A small image classifier, trained from scratch: held-out accuracy 75%.
Rows from block 6 of a small image classifier, named by matrix and row number. Rows with one number belong to one neuron. Each number is 500 + 40 x the weight over its row's rms, rounded and kept within 0 to 999. All counts start at 0. Numbers have three digits each. After the name is the row's rms in percent of the matrix's.
After each neuron's rows are labels from the 100 images, of 14976, where the neuron reaches its largest size: "strongest on" is what is common among them; "peak on" is the class under the peak. Only what is clearly more common there than usual is listed. The data: Sentinel-2 satellite tiles (TerraMesh). In brackets: how many of the 100.
# gate: MLP gate (model.blocks.6.mlp.gate.weight, 416x160), inputs 0-79
# fc1: MLP up (model.blocks.6.mlp.fc1.weight, 416x160), inputs 0-79
# fc2: MLP down (model.blocks.6.mlp.fc2.weight, 160x416, transposed), outputs 0-79

gate.247 034:557506503484598522469468527487479524546548530520538497497486515497540496591537554548472542529517463484471433485577426462471427483460453534498498550543469504518480533501508498531477564543434559476470475500526488465469509537489462422529524503
fc1.247 031:483467497520597555499499507478487482531500455515469581501569490519447490493465536509517499582439541481482499515394538550469491545531481533477548459530522503530509513460486537537464434523557520537542505600538496495477541501501384491571485530
fc2.247 038:488500504487513476475472429522486516521524526556461576479552489475470539469516521532530504522515517494443487537443480469500499398506515428478481479474577560556497529576497482564475489428555499543499436504490547500488552562538528558509516426
strongest on: bare ground (72); main land cover: rangeland (43); main land cover: bare ground (28)
peak on: rangeland (46); bare ground (26)

gate.153 165:536483479465556565476466517474514444531481434503557513472470537490516615533521461489480555460522519516464541431470446457458448554534472474520501514519494467515503550546489482497484532524490470486567394502506492419481520563511501507473476554
fc1.153 171:519504484460502552481486511467524439529460451513570490480478538518491588547507452492486554462517529496479554418459441425469435547548497464523517511496500486510518535526504481505489515509496468492559412492519523423460522574503527503456488536
fc2.153 062:505457565524525588559496462505531476476524542516404492494469457515464426565603660451519541470516443554546486476458535516496509440485504448486446480553479517540493456535514474536438520524512503567523544563505446505505537429496567491512500506
strongest on: bare ground (61); main land cover: built area (34)
peak on: built area (46)

gate.198 152:573515420482521570493479499494580450505533448510444538495517481502551565515523469485461558469531488480511478452457450468468479579517467462547505482516495478490463517519517510472506517516532418488532468524504522486524572564560512454495467583
fc1.198 159:567519425485505573487476492483584442513535453516448527504523477504535558523525467493459561481526494475515480451454454467473473559526467460546503479508499487494460505513529515480510509510525418500535480530507535492513576562558507452492477579
fc2.198 063:440470481512452545444505490483503548484482478560545497481487539474495501550508520525543512388524563495498485527501479419511505540533465518540526546488448488520519477556440472452487550470410439481491561547418518581461628546494461495464582511
strongest on: bare ground (67); main land cover: rangeland (51); main land cover: bare ground (27)
peak on: rangeland (53); bare ground (27)

gate.187 123:571531517513570558511497510520493482543480548475507517514489552466522548493502511451506464476491523498485489505490498486527506475460381504529457479509592566441500562483463469490505441493461488552502422503492463495593595586535481470483432540
fc1.187 104:565556502478508546535480498528523519523455574452512470517511522486495529463500534495499520477517516442508514502494445487541478440450432504506501484487571569422516531450482477500515449479445457519439465475509509485564560607548489415507463577
fc2.187 069:545490513525478465505531506517531496504477560529488476491489497553514482481427511539562507519536494452598496489517507460548548449551498523555492527475507486491534490359523462501476494413506507452481611531542504526440503516507538480511462446
strongest on: crops (65); main land cover: crops (56)
peak on: crops (54)

gate.249 142:533508528465520516492412546408463454509512475453506410575450517493435478553593524504582473574518480460517465506464542549469516487435548534502551514492482516482506516522516467471541432534500516554602510568538538432524573448499435471463512493
fc1.249 155:536533529492485497525469519494491491488464545522544496538416475507406464465507584603516472527526497457516487522531476514553492517460609524478572559546522470479487509476511455521506484508454434503475554458517500438485478474467440473478566499
fc2.249 213:478492549575470516541485502516511520496538530526464465586550522534395470443504521475529435494550461459514494503539549469513502484487539504503458472436532521474544425486496517460490473468596505574500500490445523610521500515476550598495510411
strongest on: flooded vegetation (43)
peak on: water (37)

gate.308 106:507484494537535499504502531555466514553482464505541539459455544449525480565560448481484489511508518568435521476500492481463519546484432539448466527596526499449449517529495437463478525445487518540586395484490394444485482580507494518446490486
fc1.308 061:544473504526517579473465540497475427511502474498504563527565476526444577454462539524493457482488601485463477534501521548490484462549507469488477485453503505534489481514476520475493472514571527505404541527499508551485509498539531528597524543
fc2.308 066:449487412542488483507416579475502574513520499581549487440455442505543549523544546506526522563493483524465543468474538525431501565400472513504517530489500450469488408525493451494392503534510530488518551550444528531501535507484459486498506556
strongest on: bare ground (52); snow or ice (44); main land cover: built area (30)
peak on: built area (33)

gate.306 140:503447547455510503533473535491461447467476506486528534525526550456484543529494439499527490433550593526488528399443512546533511492503435534540465518491535484451445550451453460408539496443489601479522456544486451523525586587479506550454508480
fc1.306 144:501453531456488501530478527497459433462474506496535522529540541464466550542488438514528497441534594511490527397442507530542497483510435531544480533473532493466452553441463474416537504444494598472508467550495478530507595592474503543446526477
fc2.306 065:539508475525524592523497472495483550587506474504475537473522492514478551499551482513488468493570445502465543586474458445540477446471408513515517504524517523443518527532512478473525517498514455551494453491419507479508553542599501552495452568
strongest on: water (80); main land cover: water (35)
peak on: water (41)

gate.400 064:627438535471606542492505513525489509525552483545514543492490524511562531510525497477507456500491535593469493517447516481454524545482468499482433466537512526511433536489521484473471505495426604544514467505508457422459544552507533475446451570
fc1.400 040:502473509480475530472517462513478548457554507533571486484502501505537553444531542520534471463517476496476479514517481463511524483498443499536434470503495554520444564534456543439511446412538539500513482541454518432493493523479591497521517493
fc2.400 044:555535526503593521538504506534446455496516456487536493476454572459463502411492532460501493501535503506510617523443465501469532513485512500380470480481458530460505436472548482506531571431584474488505466558486522422539480461473475406537464521
strongest on: water (70); main land cover: water (39)
peak on: water (41)

gate.393 008:482448480529504507502477532458497515475471493509460488518557518493454505477554451542510496552515507564474532505560534486503540481491443525469593453475534495514493447633497546537566519507455540468546525464546515543432573501474486471484489476
fc1.393 008:526482457504400501482471568503558539487483488482502563440507498530489513463418509484447550506458501469503476525505484473526455579472489545476576561512529426560476588540417485429525461536511442509529509471486544436494503490531557479567507524
fc2.393 007:553509478555471449552483506528461465570412453514477503444496518483558526552419495488525531459528534542459531556490500475524515546550494591466476455454583549497461483473462536457431461529496518483508467515507523395507524510495479529499464481
strongest on: water (68); main land cover: water (41); clouds (37)
peak on: water (47)

gate.367 166:540552481474527428506492515494537512518488539497438445542500454553489469516517453500553510610454492444436534445476540556489481527437511550474539497457499577466530531536575482558561425492467501502446528548550557497492477475535417494448458523
fc1.367 177:459494490440489518488504510529479542492449487486523487526427491455419545494539595542503566503514624499511513471519494481509480540547534485519460536452587458521494525540461471481526554490484501513536521475496515514489551573483533518473555475
fc2.367 235:497449518561482517563472499519528469482520495556513538534517491479501420493526425573526518462499459506463487371482490529496519515471453461520541459462507523449460493439589510459465464512546549506441519542460480567542529564540515560463502496
strongest on: crops (78); main land cover: crops (57)
peak on: crops (57)

gate.199 013:503509496519528507502493461519446487469493450502507481446418504453546523569511499512415501547445476503455408439516468512483508512436543558497491494527438532571479437498488524522513585517487484438479485495519500469476477511492463528509463467
fc1.199 012:540533460433492497541406465561532404477540502450480599507550463459503537509503508485477480505539445466453513450551455445462470460509441514493494535515547456488486413494552526527516582506465506485552496430505487478448542490495446499542495457
fc2.199 017:463475513485478429524515466556494514525523482462526482501501529518534427476530467524498426509448549445469496584489548517500493500481522461516541436500493556461554498494432528555545500499529476531470484542430527511495551505360512496463554460
strongest on: bare ground (70); main land cover: bare ground (31)
peak on: bare ground (32)

gate.209 141:542562502473534600531485503495496429554472512430544504501514515523547569480570476467469441514504523476455543519511507546541506473453419556528474507495484507404520545475500481479572493426457518552472397431490436430539500525516454531499475556
fc1.209 149:486443506529499399469505499519520572457551486560453498490486489483482445543435528514521561480506463550538470469488494467441493520536572450465524484525504491602464455545492520504421495575531486447528601567513554552473505467511524471509514471
fc2.209 066:545528461477500483514481518505560511514504467483488436510427508486496497496559547435498513550469459493569530463445575530507455559509553509503494530508470532456501510451492500451517485510522469583477495508521491536566405571517526497427480543
strongest on: bare ground (50); main land cover: water (27)
peak on: water (27)

gate.49 115:531541536541519532534523526489514454495470532496508448461509523445562496469486471453509447523516522470483488532550519585480594496470497514462470439506505556460503554484512453532510540491428595546495456447446438457504475538455502542517467537
fc1.49 115:512557529546492528540510513498521454493483547497524447471542505453574488469490486443492450510501521474489505520548518579498595472470487519466441430478498560461506538485516486538505526477450594539492476446421446486518473528447512548536464530
fc2.49 059:474491505488542479502540507570520506461388547499493540486508473515437501528470469425523483517523560526523582561475584540507480489486536521482513531488521590483506549490508518465524483505591420445486530548490548502439530470493434419543496521
strongest on: crops (68); water (67); main land cover: crops (47); flooded vegetation (26)
peak on: crops (38); water (34)

gate.300 064:513475515489524510485415512493494544478513566463513500522524498465501500459499552515499564510519467540467457486599465438504525517469514533458521527506457459550451424545559485481531534487390504526491493526507472481526515519499462431495483489
fc1.300 062:502432586449525505465416505430512532481487542512457454508596503497500493427479530481510519485523448494524512535517480418526487442509475489475544484437450453512499427460550524468491552448467566539516481461505501444503476415516482473550552524
fc2.300 048:503516569493452440459534546515523469492429460493527501496492522494420502451448466525501473504488570493558544486439555486521513452511461461452489485477524504512491539502536534513435443419505518442462568491590462519553453478499487487547600480
strongest on: water (69); main land cover: water (55)
peak on: water (56)

gate.231 195:502469490440511537481483493458493471492430429515547528456433558522508594496482485489499528437553507491500539436465476459455460551531506454542500543490543478488545564519433461472521482534490451473551427492534500428481516556491466573454483518
fc1.231 206:502473486435511534483482499455490469491432434514547523457434558527505588510487484490504530434549506488503543435462479453459454553527504454546495539489543477483547564527432458475524480537487449474551432499535506423473517556494472570450477517
fc2.231 063:537457444479492475544457453501565486490459430490590518504519525478515513446536573418480487413505508488493526495512556434545451465567426488470520513498523521502453529507513497478510486595436540534502532460448521539437543468421558467500472467
strongest on: bare ground (58); main land cover: built area (33)
peak on: built area (40)

gate.394 009:492514480468465505426511432475484516601485577512536576541451493490558456537478445510449508450513428513497486464521470434453495472539458539483458494445522559526504462534498536506479480511512403514588472456522497522576486516479460497482545501
fc1.394 009:525516510495510583485573440468500521492537533484516566477471557489614491389531470383486480497531548454488511558469539490542527499485541451550463537465454482561489576505548528564435485484516429520456539459482459443481491477543424539479488501
fc2.394 012:500466467567479523540474454453470509526521511431541473509545532455546500538456461510489511534498504510516484528519456559505477587505522521518626508498510474454377517495485555487524451439507474478471520466481504553404535492575471509484560537
strongest on: flooded vegetation (31)
peak on: water (43)

gate.116 157:525521553553540483530486559511486514506478568481499443511451545405503500483508428499531468487450471543453494485571511474538537463473511543407551436501438535525435448523567478570516527443421511492490460512442473573500499552467529435465450488
fc1.116 168:479471470433487509479498470483489492504485452494507562503534477590473519522506569489501513517560535460538513514425506560464470534526513471581462576513554452450566574483438482429487484542565478518537526488565501402509514428527448566521541498
fc2.116 069:434444516505490449480481580447486453550531473463411503596473492487400494478500443518453510459467436482563479558464523477446516526469515593514501498470570500457492435427464391495474455560436520436489467452494474458428468438468387473555497456
strongest on: water (88); main land cover: water (51); flooded vegetation (32)
peak on: water (73)

gate.133 014:511491515499493485511462506456471468498492497463531466545481475478566536493518510534504417466526545483428427498503494542525577466475481563453554454519445540491453486543495539453480551421453555509452462563473524539504520490423550461570516510
fc1.133 014:511465485462535532476533500537492468478482520517427407549474477426516633488531523479499491478550501433517483471519457523428529530438500472470474552457468530530560477442462450490473569535446492469479471537528512474559434575458494438523524560
fc2.133 020:521548465571483476548499531487546462472485507467478505491476518532428467497450439494539423509445545462527479545477541492511496401522455497499562427483535473457560434477554526490494512518533540472536454429445455445458407540521476550477491534
strongest on: water (75); main land cover: built area (38); main land cover: water (29)
peak on: built area (41); water (34)

gate.161 104:492481517554523542521523496465435449539539446467505503514523538497550481531486437446514492465409477524472528553492468463449516487512498510558540538542449552580524497546480546442440469580537587514525451502526476471510499557492491476517456448
fc1.161 122:508533498469534609502512522446477560541476509490517554489471543488497562565494574480490453487464422504530553589515538422527465497560524445535479476543492463561577486544434498533459509555511450496561496528502525507493514512506568485470449512
fc2.161 172:395524452457431404466498535519535589471473561494437497460468445479568456502435469532523554521494592538516487485533441472525520496463458502530527532477514474567487540560458511506526547543461477437513534456491518501484472524411487472549510494
strongest on: flooded vegetation (30)
peak on: trees (45)

gate.171 115:497428550479465478506480538515447469457487520498515547519567539511466552520457484498520473424553549535500517448442515549526530502556439524556414500482549480474473542467456474431509519442567553499495465537486453563523589575512514561459518500
fc1.171 116:492432530465439488512497533505445443453478507493504543517583544508453543529462468528524483424545561506501514461429502519568515505566444537549426513460556495476491531463466474449522515430560538483482466528483477585527578591483540553451525481
fc2.171 062:448505454525517438495500485505498532475563502549484555508443470536610484538487676427471524472494534492535474497442508463514508481479581487505505526535528453467459517545517509530497523501507494517557511464552512472453425483480515513494538513
strongest on: water (77); main land cover: water (36)
peak on: water (39)