config.toml
arch = "vit"
train_examples = 145000
head_dim = 48
fused_qkv = true
inner_norm = true
width = 160
positions = "learned"
pooling = "mean"
residual_init = "zero_last"
beta2 = 0.98
eps = 1e-08
epochs = 26.6
warmup_steps = 1500
Rows from block 5 of a small image classifier, named by matrix and row number. Rows with one number belong to one neuron. Each number is 128 + 24 x the weight over its row's rms, rounded and kept within 0 to 255. All counts start at 0. Numbers have three digits each. After the name is the row's rms in percent of the matrix's.
Before each neuron's rows are labels from the 100 images, of 14976, where the neuron reaches its largest size: "strongest on" is what is common among them. Only what is clearly more common there than usual is listed. The data: Sentinel-2 satellite tiles (TerraMesh).
# gate: MLP gate (model.blocks.5.mlp.gate.weight, 416x160), inputs 80-159
# fc1: MLP up (model.blocks.5.mlp.fc1.weight, 416x160), inputs 80-159
# fc2: MLP down (model.blocks.5.mlp.fc2.weight, 160x416, transposed), outputs 80-159

strongest on: main land cover: water
gate.337 052:124127131165156113121138095082147135125088119113117114054146100148166156173114117131132133095089117118151175108147181146142128170138105116146132112133151096105140145151128110102143166149134137129177142171138134112079118145144152100098109157
fc1.337 041:126120119110045087137147144141112142109118122143147158141119153147177090106096109141138148157094075128122150146137129132132136126140123088131136149130094147164145147119180137107152180117155133114162105145134194115132137103130158136120110122
fc2.337 046:113193114082166155136140052132134120165156120137093109153103064095168131126153148099142116126111104144105111112118157139118122156205113116132097125134127123137120114097170115161117113071124174166121121150136158154122101103149134117122128109

strongest on: water; main land cover: water; flooded vegetation
gate.248 116:120154106151128148124110131139106102139104144089113141096149152128123123165082136134146115123112147093162126142102144147113125106124106114155179100142150104136122179132095146097118175125108100104147128145141101149089111117103138073112091127
fc1.248 123:130139124170177114150133117083143132093121126150115117156099139158095158130114141117101124133140106172116167106135182102169145187121088156094156117130145103112132137116148135137135109137115147124146119134150147105116112137124110144129104107
fc2.248 179:128204072115118130175117162102174139118101135111115118108092123146113149098103152108129163110148144113120116138084155135124111113127136109149141129144121078132135106117133116122147107115124069093164126144124126126121121114125150107120092093

strongest on: bare ground; main land cover: rangeland; main land cover: bare ground
gate.114 119:155118148089158129125122155081139122125120157129130094081117147149111144180123110152116129096117110113158125173106125140114160122173079116120142139121096134140113106159088115126140116100149146166133162116120136121111140142116146114120089139
fc1.114 104:109132118116150120099121166118119099114171171131132134152141155140096133163095087166142122129099084135146106114135117146076137103096089096155087140144148142159125161165124137140139119078140155154104141117149117086095111106123131153133082107
fc2.114 167:147102147155138143122108135132103110076139151151101136133107149093082124075115129148170071087114149129138110144120122119135159115123142103138210101151130117152162170116154124114155090135176107144115129172172185141160110158113118124134109128

strongest on: bare ground; main land cover: bare ground
gate.201 071:117146128087139106151104119116129142136090109104106115100122157121174108154103071139117114087101124093158118155111168130148133112140112122148187111089140166141114161147131130109121160126112149129136152167133110090134147137093177126097095145
fc1.201 069:146113145125162104133118120117151106131154113118126119148069104105090125149167146109124149108103147125102109108150094119125114151138137171137084142146101101087147087153127096141137099108126168155102099127089145163171150159115111128113149137
fc2.201 055:105116147135096127135164105112152139205116152131130130142162121158095147149152164120132137118098134130110119133128069110094101141122100118152129082136131102120136159153080118134142121135135111120156118141123122116168090147141105122163134114

strongest on: main land cover: water; main land cover: snow or ice
gate.264 080:132100151109155115116105094102131098125094101090158102107141130136122155163124132144150116079073145128114136136156141134154142166116116136107141098118125076125091158147098113083140145122105109150174131159132122127106128154108130102083124175
fc1.264 068:148139140141099123163136121112128169127185129142100095154090128108162084113132126116119147144167127116134100139132085114079164113184131113148114168130087190100126100132178111151124128112149170137119130131088173131190144144125143104158148134
fc2.264 059:151149120110076154157082117112156149125148097102125138117128132133147123139136103129129171109124089119162122181124125131148136114137116167138142099061137204174126139134090107115137105110090124093134180144095119137137124124099138137149168140

strongest on: water; bare ground; main land cover: water; flooded vegetation
gate.387 057:129125145104171095136113123078156129148133143108156084080140170095126127190098125152130143082068135094127134147133141173133120154133120102159135108138130102132123134142109112117139162116103146164127135166140140140129152154106138117091091175
fc1.387 046:131122129098053129129140128087101148121126118141123082086164163159153131084094120166109123154158090133148143128111158122115117141142123090160123134128119137157158130115094130109144154098162128158127157149134147103115145081150139134118097112
fc2.387 041:174115110091152140123169134158142129143155147176115102131156146126094168147121102134157133136181125120149120119097104096138139169115094114169121132144139109130117141116169153136143145115079084136141168111146135165113091124159120142123128153

strongest on: water; main land cover: water
gate.90 143:102109135115163132105118098107144086157116134099171130090155104121122141176149164132149122121070148093107140117136127143123121131112136132131143126154117078098085166134111112080114161133128115144177099140134099142102120151139127089114128183
fc1.90 144:147153112154101123148140165158122168104123101152079122155091140144135115080104092112103157121177104155139119143129140116136136130166118114136119125103122165143173083116150131171135101105124151110079149124113159114151134099119136150135135082
fc2.90 072:135138094116156085116109098136114145093156156094157118149158128157092145135133115133125062140103096133122133129132150099153122120143098123145133108169135097090179151103158123128145160139116044116103151129124165129120104115156163135188121120

strongest on: water; main land cover: water
gate.103 111:106098162136180135162136130086136134100136127120117098093139110120112158144140143116141104095108183143116126120111159109140139159131145132140152110102144100080086150142078140110112131140063123118126128148146148153093115177133100095134131167
fc1.103 116:148152103131069117095110131156122119166123142119124156148121154139151099130111117130129136131168101096152122129130092163110121094123126127132127147161101133185179123110178103147147132117200115132135133106102110114171140094107165153102104091
fc2.103 079:153142134105130106121083140151166131169103102085120101149109130118116102123133171124119196134128142136136129108106095136124124106123103129144120162156178131111135115088088148098122144087134145141075097097134127145147174101093101097104125150

strongest on: water; main land cover: water
gate.200 162:094094153126167148102148130086150125143128162134139113079147090146131159153161160155155101132099141120102113103106119148104125107115135152131126170152133078091085148165102095113144147131117130160157118141128119133103143168161120116119140163
fc1.200 174:158163105132099105152109122170108133113127092125113144173108166113131097109092095105102154125152108139155142155152141109153133152144114108124132092100129177162170108095151165145112110126143133096095142120132139120156108087095135140137114096
fc2.200 068:151099154122147150099176164112155117130116133127103110157143141186098130139129159130136153141144123196148132145094145135123103095126121110142141095171104147086156079080117102166116161159109162103091133114131107131082067134137128121147126136

strongest on: water; main land cover: water; clouds
gate.202 079:137107145104113111153139081118111151128145140118145155077150183095153091140086138185172111097123107116123136151117129142114175124121127116144166105121137135162111164147117130116150161148112122094142161162165170147131111128136154110102097131
fc1.202 062:152084145092130141136156146108118155123171142146110145090161137113161125118116129150139120136151062162134122146141116141088120126139135127122127157130131133156111145140117121163126161153158141151170162149138175162133135114138123120122135161
fc2.202 065:138122161107115116129123067124139159085112135096085160160103108155174118165106122146122126110105128084133148155155127168114132137154131168111125104093119156113118130142133105165148083107174162156156120130088064121144134144092167149139148111

strongest on: clouds
gate.401 065:148114131142117070116136144117100117122128110118141107113137161189146129120099145138124102120109121108161156090117116092105082175121116134138176142113143107135126172103097125096120172078123133143134110136150152112166177121131104149097109166
fc1.401 071:110143138152163147145117104138172161113156130122108097169110110085122124159151135110128125135128186138091105138139123123134149124129153113153080084135135125108162111142176132148131109145125169128104106157119143146154093167134125125165135129
fc2.401 053:129132145103113107167159064115101132182144109162157154178112146114152103132111121117144081139143094189095084115127082150114143093152131113153118133122131124117122124100115135139130119130094158133116128147160134138122119091130130106135122121

strongest on: clouds
gate.221 090:138143105088151130128112138095150139161079093096123090086124142112111127148110112145133147082122125096121118143106135157112133124137117131129167123133115110143152130126101132124118157114112134095199135133112117135094128128108113119085086138
fc1.221 094:145099144171091113108137114151086068113152168152128133142103156123109143126143143126130110129116135134154155093148121141162116129103114127124123115144142156115116130166157130110160115179153121155087120102146139138132126130129167147123143143
fc2.221 057:135113158127119146154117116134145123187096160126165094167172108122110128167130158167099135116132086145106159166102153188145146130125128091125087125094122113079132092130108121107139160118178108135132128117139115122132132164130127106163138129

strongest on: clouds
gate.116 011:117110131164180132087136101130131139119112112162136134116109115134166123151099138103080078148104110126143125118154101154141131158132123112124130141137127156076125164135137154112110114133122138123145091155157124104148142169122130150124116116
fc1.116 009:105118107151140097102160172130154102119128119138147125096141127103114118073084143089105087122100116125167115109113102126088156128114153153147138134128162166120120100129157139076141131085158101152120147121153154131134163108135116144135085134
fc2.116 017:161134139158132145102123115094143173131116149143135110111144133122113121136151152156134172109118149132160140141145089096138126142106157141114109132163131132101140168140098155089110174151135183151116150126094125141136095139131093111086094137

strongest on: water; main land cover: water; clouds
gate.339 106:122104130112161122109149135124135120122158165118135147089159155095119147145085139172154120150108100115123130135125122161101127145109111116135139128160129097178142159139134133122143174143150121117145157177154139154112134126154154127113072162
fc1.339 108:114099134134169136111156141116157135126179163127144134106167153088117141135093155167153128159101112113114129130128128146102129146105122111126131136150136100168118163137137134129150166157157103116139150172144136158103133133156142133116088158
fc2.339 064:088133101133129105124119131141144151121127135107124129067160137162127153123145099142160089121124153080126114142126148129142161134143154117136128109094160122115120155071128141126157116127133078155200122129139133091085132159102138135131103125

strongest on: bare ground; main land cover: rangeland; main land cover: bare ground
gate.298 101:135124146128180094151114088083137152146121097115136090090108142124135121183103119141130136117124111112124127177132124150152142174179107128124172099134114132114125123094139115116129144122121172150177124138125143154134121158082157100101119159
fc1.298 074:147144133155146097161144106102122177114144091149112114123103131181118144130104108138127139148146108117131126171145141136138138170196120124111161100127113125125117145086142123113124137118132149150176092137111153142128128134088132125111129124
fc2.298 078:121162118132135115112126202120071117149141078092126100130123127144144152109094051115120145148127120123137073172114178133098104112141134106158155147106154124155115110128113117136102133090119116136102116126145141093132157095120114121086136158

strongest on: clouds
gate.6 134:143126133095094109110116084142113113154133149123145159072157145125166132149120116145152129117105099142174112135147098145097127139178079100124126108106144141137111110147113138126119115108176126155133132142157133144117048127131160142126125108
fc1.6 135:123146118129167139133111150130136091090087137116115137167098103115122128108138107118095109092160154121084140093108183091179129131069140165147172145141097114104152137104145126148124108136104152127127119131111112117134145139105070095131122126
fc2.6 205:118149108117156109139112154093158173135130172086100117107144118165113177154135186091132106164143093132142148104124124083080136148094119121125137140122177138113100136131118140146117176102106144164118117163158130101139090145147120153155120133

strongest on: clouds
gate.7 068:133152114131142100114110131063129109147111112096120086095128161139108133177098132133118118100071125092122130161126114163101156135154107154167158113150098091152123151119111130127106145075088136117181140129111098098106156125087147128084100158
fc1.7 059:140105166153170141124133091146133098129152144139136117140088120084110122152149136117130126120121186152139124107146132142163103140112149114150099089140143121086175118132150117148124081164128157141071084131141152178134087173123130121117139116
fc2.7 052:130178108134110128129063070167111120103126128066152105139070127113135124114134086131156124133118143112150144134151111136124120157154155094193124113140151159123112123122152144137117105134177177155080150160100124116130163116144158165144106108

strongest on: bare ground; main land cover: bare ground
gate.96 070:134124166126188119154098107078130146103133121107155111102131159118123115178098133160135098097082111115149124154115126141151131168125086111100168089120149144140086139122137129109135139160106156136149123144149181140121124180084128122124090170
fc1.96 056:137111145128113123143143142142150165099151137136117121138134123169135116113120129126127128155134077120158135130122096120100180107151118119083182161118134132164114161135171130110150161127132103113127156142146141072165115135160177159146120103
fc2.96 065:104136149113085080135145139109094125169092103148128138124095113104135111121145122073136148123150132111122140124112108097150148169144102128135146163094143157134139163152175149130076131113099176119089117082103111091148141122132115128178112105

strongest on: main land cover: water
gate.350 126:087119134138151137148132173161144118111152168137095105171138125103156133149128113110114140117149142103120108082098129111145132114086104115174129135134101138117160105158145132120111124114163129137096147140119131132121136122146119139153126150
fc1.350 130:139084156155151131127129128143126102113130128130100130190094129119079129126168159129122138138156123127119097116138131117160128135120086134117157109114125138117132090179120121120125133136141143139106123125104165153142113146124099110126148166
fc2.350 196:107100152142122124093156107142132153163168116162144122124139130108153138119189106159150136164121123140109121094116123162143106122148107122133105126129098166109126115190089131162167146183128140132130152106119101126103120111138125162114164136

strongest on: clouds; main land cover: water; flooded vegetation
gate.64 053:148117139160105100137116126041136152150132123109119062082096136143129159138142158111122138089091144129136155125141106142113137150146137114119146104135120118115110129129142099135150136107077190124140165129147138123125140187116147139085140149
fc1.64 047:129120120139126124113134150102098095128076177121142145082138151164087155101107164120127097113121111129156176135088166141136122111102131151095198152131144102130136159140136124148140152143140117120170092091154131159075172125130110120117112146
fc2.64 046:161131133174130133159133099101108129098128122133132148119138094145080147122110103169156136114144132119104142142122153157121093142160127124129089099139105095126106077157114140106151133089147148101117118139139129147101164120147124118121151127

strongest on: main land cover: water
gate.378 068:120169121148132094097096096116114095143172113074104113149128171153137118135138131138161106084129150121126144127142123152108168123146110161169146125123123108106120166150095120114143143117117140137134156127111128131109129117076121141077141131
fc1.378 056:127113131128125156139130123131086162140098128126160116118176136117146111121108145127129119153124099140136165125101165145154145114131145105104149127127140152188139125102142136096126154159142073109164121122180127118107134126144165098117111141
fc2.378 050:149128079089118121169123096124140145177145123132138094078132120127163155151121116077103122120170111111140132129095118101196166174136145108111113104131109083144175111121130123143137074115107161130124137119111152071138115124113128124161154118

strongest on: bare ground; main land cover: bare ground
gate.223 122:119149117125168106149116148140106137096140137122148095070098155133111115112090101151145127074071129093154112153126121153148145111111155116127152138123139092130138146086146141120155119107111145115110152176156148147150142147112188137094094114
fc1.223 126:134113136142094150107135110118133110165104106124110165173166104137148144156157159105108134180181114152104154106129149113111123151151112142140112118144110165127116116160120116129095158142138113137152117076102104105097119098143080110149160158
fc2.223 068:118150143101119121106128138125124135181135121128101182115144141121147119140146134110124109140129110118127110156126121136153144093081122121127117141153148071153121147130144152097102108106125134130147141121105141146196174135130087111119135144